python train.py --arch="preact_resnet" --model="self-supervised image encoder" --dataset="photos of plants, animals and fungi (iNaturalist)" --train_examples=155796 --image_size=32 --crop_scale_min=0.3 --horizontal_flip=true --color_jitter=0.6 --method="simclr" --norm="batchnorm" --hidden_act="prelu" --depths=[2, 5, 5] --kernel_size=3 --stem="deep" --avg_pool_shortcut=true --widths=[80, 128, 240] --projector_hidden=512 --projector_out=128 --projector_hidden_layers=1 --temperature=0.3 --init="trunc_normal_002" --residual_init="scaled_by_depth" --optimizer="soap" --beta2=0.999 --learning_rate=0.0048 --beta1=0.9 --shampoo_beta=0.95 --eps=1e-08 --precondition_frequency=25 --max_precond_dim=512 --merge_dims=true --one_sided=false --adamw_lr_other_params=0.0019 --l1_shrink=0.003 --max_steps=21300 --batch_size=256 --epochs=35.0 --lr_schedule="step" --warmup_steps=420 --weight_decay=0.09 --adamw_weight_decay_other_params=0
Rows from block 8, named by matrix and row number. Rows with one number belong to one channel. Each number is 500 + 25 x the weight over its row's rms, rounded and kept within 0 to 999. All counts start at 0. Numbers have three digits each. After the name is the row's rms in percent of the matrix's.
# convs0: first 3x3 conv (model.blocks.8.convs.0.weight, 240x240x3x3), inputs 126-134, a 3x3 kernel for each
# convs1: second 3x3 conv (model.blocks.8.convs.1.weight, 240x240x3x3, transposed), outputs 126-134, a 3x3 kernel for each
convs0.42 099:485494563533502484493488547525505510503505510480487544495479485431483510524547509537550512456488504461484510552507500452507506498451497511477490487450477451491478489502557474471523492485474500511464448503494542538502512459496492506505511537473
convs1.42 099:491499501538540528500502518478494517524469479500541500489445470535508502523521477496482489550498531499529496477492497467458449509497499497521538513495498518503492495525513445437495433488496450452497498509465467538523510480505461457498523512524
convs0.43 110:455511515489512533506502497515511498477556502526566488489530503516503512454536475478525523550515537504504487543499480481487487504498468501483496506507507463502479536500507498516527472447509518510489483465492504500483448534500513477496479519490
convs1.43 112:508478493496521481525495491505505513506485495477477502484474524506493488449497491460515487486500453506502502513490514503545452488490474548509512473518501505504502526487494499486458493519493502554465480590502506505483499517494504503465476447476
convs0.44 093:533508518533495506497461478504509500487496501514504491503501474482469477490513525509545480507507515516469495505505522491512537507505489492513484459519524526503509483508505489518505514542506499479465483499475460484472449409490504492523495508514
convs1.44 093:510521532489498500542537547497461482501503504515507505438461462512526468493498451503517490477507466461466495504506502486500475525500503501489492558526507493453505502501465466549472525481565502497508512509442439516551488500514496529472438458454
convs0.45 093:501499527514527471510501499504518502501499500518549507500504589520496517478497493480507540521523500495527487481486465487504534481472486493482465517518505445488549485471480514473528459522479502528540494527502491537552447524478503500502466521502
convs1.45 091:485462503497499510504500485527535490525494500527508521475498533479490471523587474480505488502512504500498507440485500477481489538503525477510501494489539508480533490486491457494522451484491476454500484507438466538495510517507514510485493491497
convs0.46 100:493551523515480469529510530519491493551511493541542466493499544496470505507519530562497530495503517512544524504507488496475495565518523479499465504560487516495496514433486449527509492464517515579512497491499514505512474531533491520524473476518
convs1.46 097:501455515516490459529490506557496495469479500514521486527512523497556463520524501529499566478504499495504506518443485532546514517450478545570489455470504520479510481499498498500520488478528511500484503495559469404520505553535485521496512471506
convs0.47 124:498527529480494490488469501484538511519495519527445495511490501457522457548456567475503517500500489472500528497457505496502493496540487524495539508463499494490544503484499484489492518503554502538476453485481564484597498495507519471518501497539
convs1.47 130:549473529530523533479508499498507517504501522483490518436592468486494506496513463519476490517527452509528508506496485513481491488509509498604533484451427499509509491516463520520518489477500435494460519507496494481545497518478476506507507489492
convs0.48 120:478448533480506465509512479523501499488500451494478500436502507499525520509509528467516526464505526484487466499528481542524526512499507485506468512533547498552502511486492524516465515493542497510502480549510500489504514506546530496505467514461
convs1.48 111:537520522489516485493491509511490496497490491503503488504469504439508501481507529483533468494512497484440514514484498532523493474544464450519503522510497510506534508519517497498501520488478489506543499535475496524470523509510522450504460486464
convs0.49 108:455505529507492521470508510511511505502537501483510519508536512476508480468515535507515511562464481487463499480542500534534498478499527520511459483461544521529482500506527494449509528499484516499485502540498507484526445496530493450509552464500
convs1.49 111:514526451553502485497491459506470485498544496505490510486449524578494473489498472504431557496499493522511464499484469501436508493492494496517517484429496486498506486438482471533502515522494507476536494505484492551472461485471519582504525492457
convs0.50 109:517516487460487484489514500491477489494494497512507498481533470549484531491552492503483506434478497528522492501528507487497524498435506529498499453502509487513490538538490526521510514550494471525506495516476537554492506507512502476520452499500
convs1.50 102:483513524486479445507497488504537511502519498461476472474468463483468500493536467483499484529524525513503442508500493476485511504518502500513503490484507508499450500496496490527469496501530536443507516510495502458530493497522500490485486561484
convs0.51 103:538467492455529559483500530482483512529480559526487463512505475504554532536478492520500492479498450502479530447515502531494516479503502498510521554538571483505533527505473487465516516476465516469471525485501487505466499462500505550501499497487
convs1.51 096:513523503511496448466488501441485504471492492524488505500413487548451521559533488529530505524482512485511508486509496600510531495499497482474477471480475506566455517553473490521517487500519434496499597492477526496512470504480516500486478438511
convs0.52 097:473509503480476531494515503496487528492521489543523500463508529544516503506560468510513532551473490462473468502505453455533479466465530451487502491480515535501491499535503465457489495469500511559503507528505489510492485487504506503505507502492
convs1.52 096:498476548497479495522526477501510485484491479499502520498480502527546519489483481469500476469473504499456500498523518470517470517483509533494499511544506528492488507424476498481504462559487477498533500538469512625519506505501493498479484482475
convs0.53 101:481508514538528504511526521489446496466400490491495440447499502538501519453503515508440524478533497532471544524496471525534523504509504507513522502500495503501524481491503476515466498485487482492494562513495502469454504506532461493484500467533
convs1.53 093:514477512490452498509480537514495530514482477535539519532527518487521464527465513528524510490520519533516486453495512499522494511473478477448489573437553458431510479480539502498489477460488480544500487495485484483519477483557539485511538505506
convs0.54 095:492532459509508505499466552495523486509510445512510504520535501519507512497499557514470483472491491506499467506498520496467528467523517504541449516529490514490513510470522467516500537468537513458490479488524480468534473512506479510493528473496
convs1.54 104:525536498535508502493513509500528493482518520510492525488451491521506495500517477489493503454485525514498533533430506515465521488512497525455517475468496502478526630458478498511544487485524504493507561496487479497491477478495502503539507485479
convs0.55 122:474500487513462478496511507499475471504487472537516503540528485494475522470509517498455555540441562531536536510476508478477503508529509485521501519481507508452455480526521505447505497478557489511542523444547507522529504509504525447507476505495
convs1.55 131:499440505553526489488482483481501521533540527476501461515490501501453565462543499500482460491580477492496551520475493470517498544521510475546468497542432465528494477464490531527455478503514456485502490579523477496458509486507492497508514513457
convs0.56 089:509490501501541496498485508552532507528507503503502501519553513440506504511479537469467484506530465487499473485500530493452503504519480500494458500505551486481495484503534514537511516490468470516506518456489497519461490478474482453497490523501
convs1.56 090:490530491520540513470508473495514490494482489516497533456522511483510535498466495493499513431474502431503493495504513493492502503497477502479477510520503500466479544457499584558543483492501499506451512477477486563562487462495500476519506543509
convs0.57 102:494561524508497522549498534562507501465496500473485478504520487436518502471499486559492561557521502528497502470488487492476470471513483511513504521518521506481508518549505509548523569467528460474523430530487520500515509461515493506509546499487
convs1.57 100:529503521491509456499494466500532499494505507505501502469488450547464515502514505559485501475521433545480487491502534503478548466482515436495493507498517534506500467501519493480485465466505505481533518483485493427537511495513521485523503511483
convs0.58 100:481501531518537535503496490492511514509505514493499504472473517512501525483504536522495558491520473505461506501464499504479518478510522497467481481513532511513500504473470471504563460504489492476539472578510490498531464518541468510500494531506
convs1.58 100:465496536489519517495516505517482491531486518489504460473523519530509508495499446518513502516488534512461514575498500516484482475487506552494482550507486508526482477486546520498498524514517537539510454566501461440507549513511489521513454506496
convs0.59 111:478520555498520506471478539496506487504546495474517500530512535501497481465496508491505508484547484494488502499480547464500532525468491515480485469518507495474495504508478535510477548479535547521540537533536465507517493504518506456507491498503
convs1.59 106:467501503503499486540520527495508495470484516528496507480480484433539546496532530511499480537536495489512512548471513478475507498531504490478534509483525465493504430492503507517498507483466497441576465483562499533505550460509506507470491536505
convs0.60 087:491477478517503530488485495471475503471430464475427484509501478478507441444505390466501485496494438461484482492523493520508510496481473490502488490493514501545511498503490511516464478508483484483528493523416501466492494519484477516496477497502
convs1.60 087:442505501520504481485518485482485506486521503513500510577496515525499527507493506474479506487482522491503488496513493499541480505516482531495512490509515476496518465445533495446550569480541446504447474498524476515542509531500521513495499440480
convs0.61 091:567491482515569511497498493517497495512472497486484488480468487472500501506501511491496523488515495481482495523498505496503481508523495509495484559537508495541522505507489459513455468525531542509512557513459523523496458441500478471506593540514
convs1.61 097:525550560498511527488500501512469473486462494488480477509470517535547519507463493503544495500517495543471496511493475534517461478514511489539537513548504494525483462454487461450493485524481481581566520505499476526486527508498506554510485461488
convs0.62 108:449514469508492530461478519545520519486502517480454486498506540499508497509481480494470485514526485455489491491459488518498540455500550488485499492521509518493488504501472507500511462458504500474511519500480474500497503505500518504494517510497
convs1.62 105:532501492504475491497525496498486471488510475480447500533516497546496464471473531526504486490506501487496453458461526510460498502474542516512464555484508472529494551505538477521498488496504552466511471509500483451540492468489484475466518481522
convs0.63 091:471498472492499472470462472525514484506528485466468505503478498479509477455527510506542472518486488492473487450506461508501533490485502486503504547499457528492512488464466510507535491482522530459502528458529561482504498446518491486496550510509
convs1.63 095:497507538502493487502426477518467517539505490472515463516454507477505481521503521465476509483484457527497541496527506510521554503496500515546529510512507477499490540520511538517486481490496474507490500501522514529481548463497491539432513495458
convs0.64 087:493487480461508508496522497557495480523494544495513482501507469445494526517521518500491541521435494457489481490542467478499517529491510535513454470482483491456540499497496508481552490536518556539419441519543481483464546512474501512511545502483
convs1.64 085:506496526483460484523519503496488503486488507491522478461471512545482524532568495484551541506491508565535481522508500498514562489503475469519501544513502496507494485483509492476496465483496476491448507549410497521519480474515517517502480496500
convs0.65 096:454501518479505545507499431493471474498479539461515463491523498505478530516495503504496487487512557535504460503499476507522556516468502497500505465490454500484563496532526522509457480561531497497476522471497479455584549475476499513512488494505
convs1.65 103:521475520540432542513504483498495491490535481500500497565507504430498493510490525558457454476534504471491517448487514469491510505506503497500497502470499517534504553509513506454504495489467452504539424472495499454453438503466540518478477482521
convs0.66 115:493504468476533535517520500523488529478483511500505525563496524492501505489484493501485499518511509501481485486498520520465541485506511480496528560520480449476529506464477494499515478517513510542503530493501499511466498517481481506510500542485
convs1.66 113:503498503495501517480516505504513493507509506505506475524496489481461527491481537560455510512511543507452504475506500490492501467475488516479518478512506523499463508512529507547482475503460516487493515471511505513508487524459525501484487492523
convs0.67 108:507507501445492543497496536481482500516489509483508527497460503516485498535444469533494491514488514497500467543464457515470520534535496464501479499450504489481483493509479538495502507526480501497507582496478533502514516495469458487530513510501
convs1.67 112:515501504474486521494476480522476477500499519497512476515567465494502420510495476465494500477491499501494472507486509499502545521500457474547490481507494489474532485467559497445488518474538541439541538527477477499563523483495491479493501510508
convs0.68 088:490480488480525488527493541504522493471477525519496441506505473501480465489527511535498473484470492520525485525465467511529495513508492531515550457518519449518495524514529542552520510510498518462435504511491503559515486495492504529499467524445
convs1.68 087:541495509454464481494500480503498507519497481515513494480478534559491509500494485491502505494493497483500494466487484499468488538486504472486547511543555498455512463502495513505510506516514446482569513477511484465513499505517525505464532500529
convs0.69 100:517505496518525502463490499529560505504533506535506468523453506521495450489516503525500492479489537530481507500502522503499520481494430500496480528476507502488421497507487483466464541498538498503505510499499499539492497495499500460448490533498
convs1.69 099:493482513464511474513495469490527500568536526474516513451464487510464472542477470489484482503479512487499496490418478486499475513492485527541513502495516501499504466504549483528481497462529452519434503511505522564516533505500481475504501503453
convs0.70 100:480467438477464477477507513530521524535568548444530496499536465468493498453506507497463495548485523501490471498519502507498513510486509540477519497479467507495464494469499510514492452492489546477453536430525543548499496485487500474502539518492
convs1.70 097:466516507509466498483502555486522555507499502522507465489519503494502510508505491505497454487526526517478532525487516492478507512527495517502480509510557503508507531464512492465488507493501496524550466501465530465502501472495496481548506519493
convs0.71 111:498476523487498536497508584483470524486475485483493499508481507490526506481502530491444516488479518464518468487532488496500534508484537500484504575465489495489500536462486493474485520571497472525501512494480470463555515544463523492544510485503
convs1.71 107:501506468498527526493540480470507519478509476495506482463485470490536456500510457516496524448490489478502499499493486500504505491508494497497504522522493491520462494539485476472538494507518460498490510495431515500534480474540487505492511498472
convs0.72 105:521537511526525473537491496508475475484458517496485493476519504504486428510476502462478451498435456487517535506492511502481501501491464497545534486513494484540495494465552473509565483458506492519517458502476468531485549496455508490501513488524
convs1.72 102:444498500515521505521528477493485523477529466500501495492516492511498477453553495523497502521455519475516497477496479469491530525498543467501505479546482494477514478486512491461505503471514497493502486504485445481503496517507562496471495492507
convs0.73 098:537537469564510491464447480480499499487521501520495502523493493490501504495518443488529501461497548501541488508517472503493513536463511505503499495510517486469492519442507487500500518512479550559478546509502483533508488498490489553559483490505
convs1.73 102:528439513521522505514518489500498505492509489502517493568417476520471566469578489518474499475490544478489487464498466500468528508488527512471478439489476485505530544515508498497519462507514501463504517452585499474457480477522479518575515451502
convs0.74 109:468513526479528536514515536493502512526477498525512489507500480495486514556562499520517516474476509503502475453502515519483485528495519500478491502520497555524464495497544522531479526481474474498498485499496438541478576500509510465520504497521
convs1.74 108:470539480497492501469522477497527489490508485511517497535525535526466491453510453475526513504494474528488455473487492486513475526463501510472513502503468490535530510492502492516552517464506494516404507432451514501502466475532498496485478495519
convs0.75 104:532500544501496494526482511526538545500446478480467508442508492522481477534480508493502450523538471515483505509482445494481502478504479506460482532473507498501550476475482469521451479487538460520576487526467456494472506522510525533520500508478
convs1.75 102:500501482489510514535493545449491483505488537509515500540493514486517496446502494446532547500444529546532515496509516509508521451539502494517505449510504491519516513493499478457506487521496491495448504458509510480520498527506530508492426493510
convs0.76 106:508492483499541528521502491482507489550481493532513490498518494490503488512490480463520549475588508511526469507511506520483481511525498486510562480524517474503512507535502544471524476544496497439505500481537488493465463491514498487492485512494
convs1.76 103:482514546484550504474524522493472501539499481497469500505494478526491468511473492551485473507505479514509495539487544508464527479493506519515497478463513534509533582534449504508539459514497513469532488547526483512479471508487489490459429478541
convs0.77 095:490496477490521485460496479453456502545554496475493476566524492511458526461504480423480471489493500495497525563532504449511484512509454544502516525490495519517510530532520442510499502496554504485486534480502515482508524478433498513499494501488
convs1.77 090:482480492472476459481469520474518505485482515518475457531524549459470506496508489500493510478466503474500501483490470472505499474509470517500497484520498541475438499492499514487489516506508501518488484494513511492457493489489446483478508550525
convs0.78 111:500565420493489495477504514492511487495511471500492517492532487519491524481517518526431517492545499490501491483534492484476500480530494520526480420454477489464497496511504510502488489500524477475553510522478488508496523552500518488500506485500
convs1.78 126:509519524478447453454546573500507511485483480506498510527508508467510468536472525491515489506493485541535525513514500496506474502474534504481478480538490492498492481530512497505462492553535493506500453536500527483507478463527500503481489530531
convs0.79 098:534506500487520501498520492478458501488490498541496508497483511509484545473437486492550486450490504515504474498469467549481518500494488514500481518499492486489521473525487510500519523469476512455498584512499504516505500490507500506503537551468
convs1.79 103:519500439505465516493498506504503498489525509533483523483511477507531554530497438503502497440500510498510435511498519504532527497460491499485501509451532469501468492491485505471515511461472494499511490539499501477571519475566510480506508485492
convs0.80 109:500469510486487523570459481495474507458495516510461503498494529534454501520508443492502482491504503487485501501505479492474552432488539510496493468481492498501521499490508480462502462559504486496511499498459536474533493552514527448494492480519
convs1.80 112:507483516474466543514472483493532492524527463486471517493448533462474551524531463462480517471479512502513521536466505509492506466525513505505488464496499475537498465397522475541507508490488493541467479498514488485501469546506535445500532504488
convs0.81 084:473492524511506441507504496479502501510488537519488505520511533463498503500447537514491507507504544507521496523471495512540472499487482479502487509496533499524488472534518509513469456511483513496479517504515481484515498538521513508543513502492
convs1.81 085:480501507504526528465525481494503502451506494495517485489496496484498548500490469487478495449513494491497517493486512517494493532509500494493472498544469498451466500502485527485455471546505501517510514450485510507512505447480497492504468518564
convs0.82 100:490532494534482494503456506517493523535527527491479506477507478530538546496487498485522505446496488513504502559555485497522485483453554503504498513499486489474503510511498531502499468454524502502504482485469503484493495467457513485491525463532
convs1.82 095:482459488529472482492478499505522488506534515512499482520488507477491500479492507520521496466479494462498534527505484497478491502466454547463485561555537507463500456515501530499539522551501522478485495472519485549435521446495444502529485504551
convs0.83 103:492487496495503501510503488512508519525503514494529523477568458474487536498502513487503510487517521522469507483497509459519500509497505461504458532532501499486506477501502528445496419483486519541562533547526484563525476483507521462494481517499
convs1.83 107:510489495528512482455511472517467484517505500528483533498495504511485510472454511515495537504462490508506500516504490483527518485539491484541510526538535472539500454561458506555499459513493559502511531497543523507496486483483479544527501515496
convs0.84 093:493511481514506502522514528550546510510465503502515501491554496525496508492502495541555531495503505499550500461520466524510513484539559513500494472551511502493462480532513518478501508496533487487493532490502499536454504467512494500506508503536
convs1.84 093:476498503458496510467519470506462514454449474497526471503525559501505516497530526504517458500478483519528558509468460518483502515503496506454487490519512520481509490491494523560462473535482486521506479493473477476503473529532507486511471503475
convs0.85 094:527534502490527472483463519530500484498498491514529493519495527497472503486487494506507490546501533463480562508494485486492545503523500519500516503482557486490475489494524493504476494505488503523484483505502535499506472558518505485489486511484
convs1.85 094:477501554500495475532509500522507525482507521496494522446533508494534469498511504501501455488506496524471495498485500518490511482522507486496516530472509487481501417493489538484515507489511512525537473445500428529491514490537506471471511557458
convs0.86 104:513436507457466474465505476461531504519496488477507513524496516504486500483498505541496498512518520469526510491527494551517521533473496518546498452485557506491506504508507519553460503513508498487497534464459488477501461438460518498508518524498
convs1.86 100:475492482521479473506470501499519507481527540482517520523516514424521461538520500514504502485542445436440490516479488488510523499441473477499482531452503537527515528482477459506485504533496467505508498457477496490487483541449499477523543507488
convs0.87 088:552514483470435487477489520492480488538507499495488504506496481511471523472513557526491513511528515517563527465487506524481504494492507504509512511504529510514515486509493470485502498523512490466503500532490471449496488493478469497461518509504
convs1.87 089:472507495503517519521469520541492498495503530493426465503595429503560465506499476470510526521523521484489507509519494491499490543497486524507525557510521520539531506503503479487507520480459463508484481490535560471465494506480497499483516471515
convs0.88 101:472501520551539489475496493515518536497500453492497472543497550463481516512508508479532502505511494535431455497517501501534440505502500537499486502513509502525474466493495471453491509477500483528501503496510446533506506515492490483469506504503
convs1.88 106:505489496552531509473517492501493492497491510479526498486519499521483482501533519491529511528494530524540512501512492541494499501505520499508517523509504526472543465457536467502467474476498502498520477513453448558508494510480500498528474500532
convs0.89 099:524502473478526482520475437492527498499518510469530517569540500522496506501523504529503462526488501516528517490523486504536505497476506496504481456517459544553512501571528507508504484474499531535500472532505516521530515465505509532532494515502
convs1.89 099:510533474515476482502489475487472506490498488501520503469492477470502482519484463451508548478543507481509478494487503486468508444518512497488480508497499502491534500505464467524488456495504496503517489561491487509569499510516476527509502485494
convs0.90 107:553526500566480515511506499479459468503489475490524507501542492443419501505519486490490512462501480512501523533469475490521450492469526477500506481509458474477523547473503480508526535550518516449519488506570505512489487513513516496524493522456
convs1.90 103:516489520476495581489487528504523515491485487489517489442517496455513532501471528493501479496461536480515523451457512489495505498485500486519508435491535507467498536513509559514539487461503511503468531448521484513564491535485503541489486474490
convs0.91 114:481563502483520468457504532540563502564525447497506504504474507521497439487491499488486541481549471497483503474519481512568487500495477501472504489564499492513524508513513538501503488502494514523477485522452481495508486498494486509525500454496
convs1.91 113:467461472492513531528477509508490510493538508526525487522509494470549475478491482500520517486547483505506535486505518495513484526492499510511478473537507462470469488526478502517511490552506490533453482554515473536480530501470476515498502482470
convs0.92 094:504502521497502488516504554479551464491519464535518512498489511498491512492534517490514535494515535456505480462501460561471475526486517526543521511520536486527533523536534492470502491509531496496497508491482488536567485467484518475500507525482
convs1.92 099:496528508543499536500529490485500503539504505508440476513517446461501499548530504491503520496493493503474479512488497519528500508511510466466473541488539548544560480527515455508500557492482544522512477488506492502502534564499489476491508469530
convs0.93 123:535531497457526461478504498515505501526504492493487488537487494516483493516522500492479503506489484515473491487550469548444464497538502508507501487491501502502507516459504487482529495493469454501556502554500516496457531497511500487508498508492
convs1.93 116:495529498433526477496536530510487507492511506531472499549480495483516521485485453495513496480497470452519499502484539466502499559494511508493485519481499490496451494491486467435577515541448453528486518428506469539460501483519497524496529494508
convs0.94 099:475501495473500506492522493502498504498558498509506514497533588487502463485481503475548494493492519517479489523487480495496492502493498519523514497544518469507503511512484545486498503566503451464577553515490504501485482475497479509487453520504
convs1.94 101:516508503503477510440492489508510495500528515580500519512494507514505510444466495530498485486502499517491519457484507484485473499488522512520486530515482466490501474512492521521475509488492462577509465539581473397486515440426501533511499529517
convs0.95 093:497494477486473484528469516527508503487493469461436457477465471456498449474516479525450458508495486492497524498502486500443494491532495506498509468459460511488456527490507492493484444470471482463501473492491454504476505491496492454480490448486
convs1.95 091:516537486498471465541516499517515491515493514507543551509527529533466508526469498474486543497479505500516481539506510475515498504490484494504541504602514516458544481456463482472475526561539525483465469463500516500517512487529490510483467473469
convs0.96 083:487518485515475510537479488504481498489524483500515462521501515466496507498524513522500477465516465510492492476520500477486474466497499512484498467502515470479524522529500496501488520558472473482490505492498531498492468517530525483514528515438
convs1.96 090:511552505524551532498491500505482496492529518510488499459472501528546469501479500531482530531503494498500517480476498514489542507501511498498505513511537484494536471466515506498494494481503530551446492521519494472539508521501497520549474496492
convs0.97 114:500543501510501521516494461493490459466511485471519490491552468494428495499480511510494513486552479460511505472476514511469496501545508493507491491479475471511510536494490479479522510468524518502504560512503464500547494456492508486494496504500
convs1.97 121:471465526494475459471518526497507516516504498506458499558471485491465554494522512472496517541515442517506515486487489518543511507487506496524497476503468508498502451474485527509485470538498506513540538476485474543503529500518517497489458519472
convs0.98 104:497539472537452509505526456455488507472510472506522463471506497495509508495512473514528484530466500488541509504452520469487498501484481522497531530489496502464498514495521479503468477561488501482495473499505509500471509496491533501499508481493
convs1.98 106:505479454485531472494516491500524471512498476500476469496497584495498502501511500502511503489434464505465505495480543501496534477528494475525488510455514456516500532512508523502554530560547523464542445495478508510501516484494493485516550493485
convs0.99 117:497477514497500479537535517499497528484484458475505468513504472504464497482519517482508507485515517452499500478503480540488489500506505508479527485490454501508502501501513498529516500547505488477518480519500550470528473523470527504492501498547
convs1.99 114:479511509511514506488461507473509481502454541515510526492498533516503531459515506535535498497482468466511493500499475434504509509477506506485498478520529505515488517545501517514497490494505535455453472478512496591471504509446475511494512536477
convs0.100 093:488505518536513482496498493505503508515509484501484495509524532535505460469429448507492470529566511496553575506483519517468484503522532479482516481499459499473529504510514488531465485451497506501509545527502493508553506497531500516509499527551
convs1.100 095:516480509532491522495526517511471491533517510539507485519456521554521512485477476500472494473529500536452510440468510467495488499528502494465528557488490506495464543522492495567516502482501430485472513442522534493501514531509497499471479497523
convs0.101 091:508499498498538440473516549483530529487463486462524430494483478491495500511443491479528505510469491514504485495487479488472445540494505503507495556501502496506486517488472467465496474509524513486528480490508521548551489470472558506509523505533
convs1.101 092:483496504513478439494497495514508485469498495475505547519494486497529452545505521485496513492398469522500494495481523482475466482517472492522478515511533428507508524518469511494503501530500522581559518521527493505561491493487488567503526528493
convs0.102 098:530522472513434485495471490494493501497519501520553536510486539521544501491500558503482442503522468496503532495503475506489549495523526491503478512509505532523507523441475519466498413506516511490430498470438492470473528452453522489420500464481
convs1.102 093:487501486492529524516474492501520536527509531495478482509518459562501480549484477533500464513489523467513508537515500521544513489421494526528514482512488478529509485462484500457476519504478482478462481426487470509485488510490505421496517515436
convs0.103 094:498489492489522517501480495478487463479506456511530505519517522515472469491509481510525516492525486481520507491505466462469489528483504511453502511513483454545483530518499482513507533479487506505493530486547500494485495471484488468475500495503
convs1.103 096:541524523481530481491446501527511516528505476483443476446472526510502489507573510505459475504473527482500495500490514496508536505508508508458487483520512515563577500530502533566524487500474553527511502513516484558494502494542456492502516507482
convs0.104 105:537495547514460504458499537493543506520476452493469486494489469510488503514500474503506469460476497509479493487518551501518498489556511516479515498484540490504452482521469501526448492488476496505502482504534483482501547505459535485493508495494
convs1.104 101:457532532523469515488495497477503475528547524492513509491546424503491516491488492498534486481534509478510489485496494495499526511463464482522510508445507529499520461462517530516484535501502464486494493446519507526553540520513490449487466504491
convs0.105 084:491500456472526527524477510496500489532499495495470521470509504530502493503464465481530482509476476535484520458489470518473500494500466501552526494478458514490479489544469499517503522631434506526505511498452565503519484506516447455497475521458
convs1.105 086:505499484510468498524497534512542525511496504497474518498522518511544462469505497534507478483507481520505500489528516501484488526495585492508521525546466511505463509513481512502494494490508507502449509472520527471514472489447513500541497539504
convs0.106 099:495486467498498488517478498494525514478459452508502497540460500504526480489525506496527474446500508478474506507533493502504505513497494498480500505499518508468501498518563531479480499506493509537449460485583512508498476507473523520508509522497
convs1.106 096:520495540517555489482459497485508485518500488482512509513457524471522438538508477566528493535494510486517504518506456492478461481516495486504495515476511515504503473518499592527501487461490491447489507436521501486471500489522525521510495501532
convs0.107 108:480514504508512524494493463467494499500548521511507551486475513493468467492509496523462484498510495527523446467495493517482543528575506535486520495498497474494470472547500507496497479504521517501467556473504478500500521477506474472482456565488
convs1.107 106:501517516483457475508491480510487501507489501478525500451521496501488511515506483493525542528498487467499496455537509475508497435525492459473490500525490532492528476496446414492509504485461492537471451522518492538522507508457520430498431590503
convs0.108 095:528476491506519490516509503499502500514493488494460496483489496505519513501511523494503510487481449494467459481503464468509580499536474487530486482472499504497514478529474496519496512499498519490530466514509501513510467520549562546540494466414
convs1.108 096:464498495486499514474506474498493539509473494496472497466469486519516517479525533493498473515562499539527523517516524473452505479452512511516500459502465508527500514533486481484485498473529514470491607488529501532516476364500451544433546565540
convs0.109 094:459479482502457524470533468475485510549476554522482537496520541512474486497503494464507527449468479481526466502484484555473487499510515517500474506505503525465518501458515493504451508512502497505485521468492493539511521491534493493476491495475
convs1.109 107:483504477479477512537520547511496504532512519480506501449510497503525450548504557466543481495501512541527489501485525479497467501518491513542507486535469503523518523540512475518457534534514519496535490515496446480508508489505472478506513546442
convs0.110 107:426458549503469547473500504501507502476498508502543513529537493501568502460489520480473531513517466518480485521501473510492463502492497488491493468501491550497481494497487493451498507521500490498470471484529457536510497469493526495493509516513
convs1.110 109:474530518519503540475506492472521513494510507539476507459499487507448546511473485518469490509461536507487501540487457494470490495497488489486507489468509510472518501504525506468459511492497496419510527500443498509485514502499501479461491563500
convs0.111 083:496494519484504500507489522519480507522488509493511537502525537498511543441490499515489525445513478546502493549554493510563582468534505528576517505508507522515501500489523479495486502496512484496533522472528522537487510515511526514518476489498
convs1.111 086:527521491510498495485546531477491515508497508505507509507461498500488495495469461504523521438504523500453500498516520509524506547512507466495496464523503542441495487434488460511513512490501545483478502495480551524522504543542526510494540558504
convs0.112 099:540511500494497500506473480491504453536522510517512505492483508494559453485478481504492528498489520483479512491496469489550503510543500490491547499479479464482467492525476471568525509542529470490519548561508516517521475482493514503504501495508
convs1.112 092:498531549474500492487475439508524493516508507513511510503476484507466495503502510522500417498462547498525500513548524488496521470455458500553526488497442501475525551523554485503499491553500474513535500495473471524510501517517508532509458422477
convs0.113 102:468501491499514542519484498461515514492504576488516506504456500520540502493515479517446509494461508487484502536502540530501505520492502498508503488500473532534499490486456481503595530492514573529535481524483467493508465550504511547506490475500
convs1.113 097:500552512502501477473504491491496479464500526502523531514494484530531467495504444511513510458493502497505507545488514486476482492495464527514501471496462500474482488471515509454467492510502549451479522460502469550487498505518486523503548480490
convs0.114 111:544502494495493543466489536497503513481467519510457483467516500519497525470507534543481493462530487486542516501556450481478488490494515500488475465511510481499491502494494560533479426484547483532499489505489464593530514516452467504546520466548
convs1.114 107:485495495542480495502517531496475508537483499525503501518443520558454481501535512508478521445540484491445511500495515510489483510536505495532482471467503490488488496525551471532492503499491475481560536518477449534495465504490507534573535462491
convs0.115 098:477503478479501463480518500490485505453510524524498488502517508454470505510518497514466524481487493495481476510464476464451508518506520512519525557541495492499477477509505572512435450488523494479484518491477514502553505454484444505525474489481
convs1.115 094:494499489505521473506504464520491516498526491502499463455492488490515491516496538499484487473489496503557492530528504509517502488518498523496483448506469504496491501499488511510473550480478491508501504452465513404522506474529496523529499450429
convs0.116 102:505488500484516507502490506527519511507482474498519542501508497517497492512512483502488525539500536425499422487484439504500528530520590514495489535548496476475526500502510502529507533485490482477482516484466515501397505507470497506477489483513
convs1.116 104:490591502481508486492491470502508496512471490508511485455510505442558470502490509466498472529517505488519501460478459490531501531493507582504489498494489515520504556516469436420532500498505487492473474518473499500484464552505563482501501464476
convs0.117 108:484493523562508505505508518521484471548500465507496473503501501502497505494535502524472492487513533501531532501537464529506512493478450504484472507480478504523476501517472526492508501516508505514513500479593508501495452536526518492481517505486
convs1.117 107:518508483519453534527503496466495498466470472468498500473487483537541508447501506464512509479494534492518492469505499505508513450517527494498466499494522488511522483494507486566520477478488520504489526554486547434488514489504488509477526526533
convs0.118 106:488498531509499516538500500522528468493534534516508520508508482497495503546462488497518486494463521462543520533525522502524511497544500513517510462524482488531496499472528502501526481484486521465546487512518498517474502484500485494556528476512
convs1.118 107:484480508518477494507471500496489504497498472495485479461466493499515493525517502485439497500520476487492498496499532461509502526492517546518542495519463489498507501475489492460493510497508422541502526456496538487529515496489513482466500524519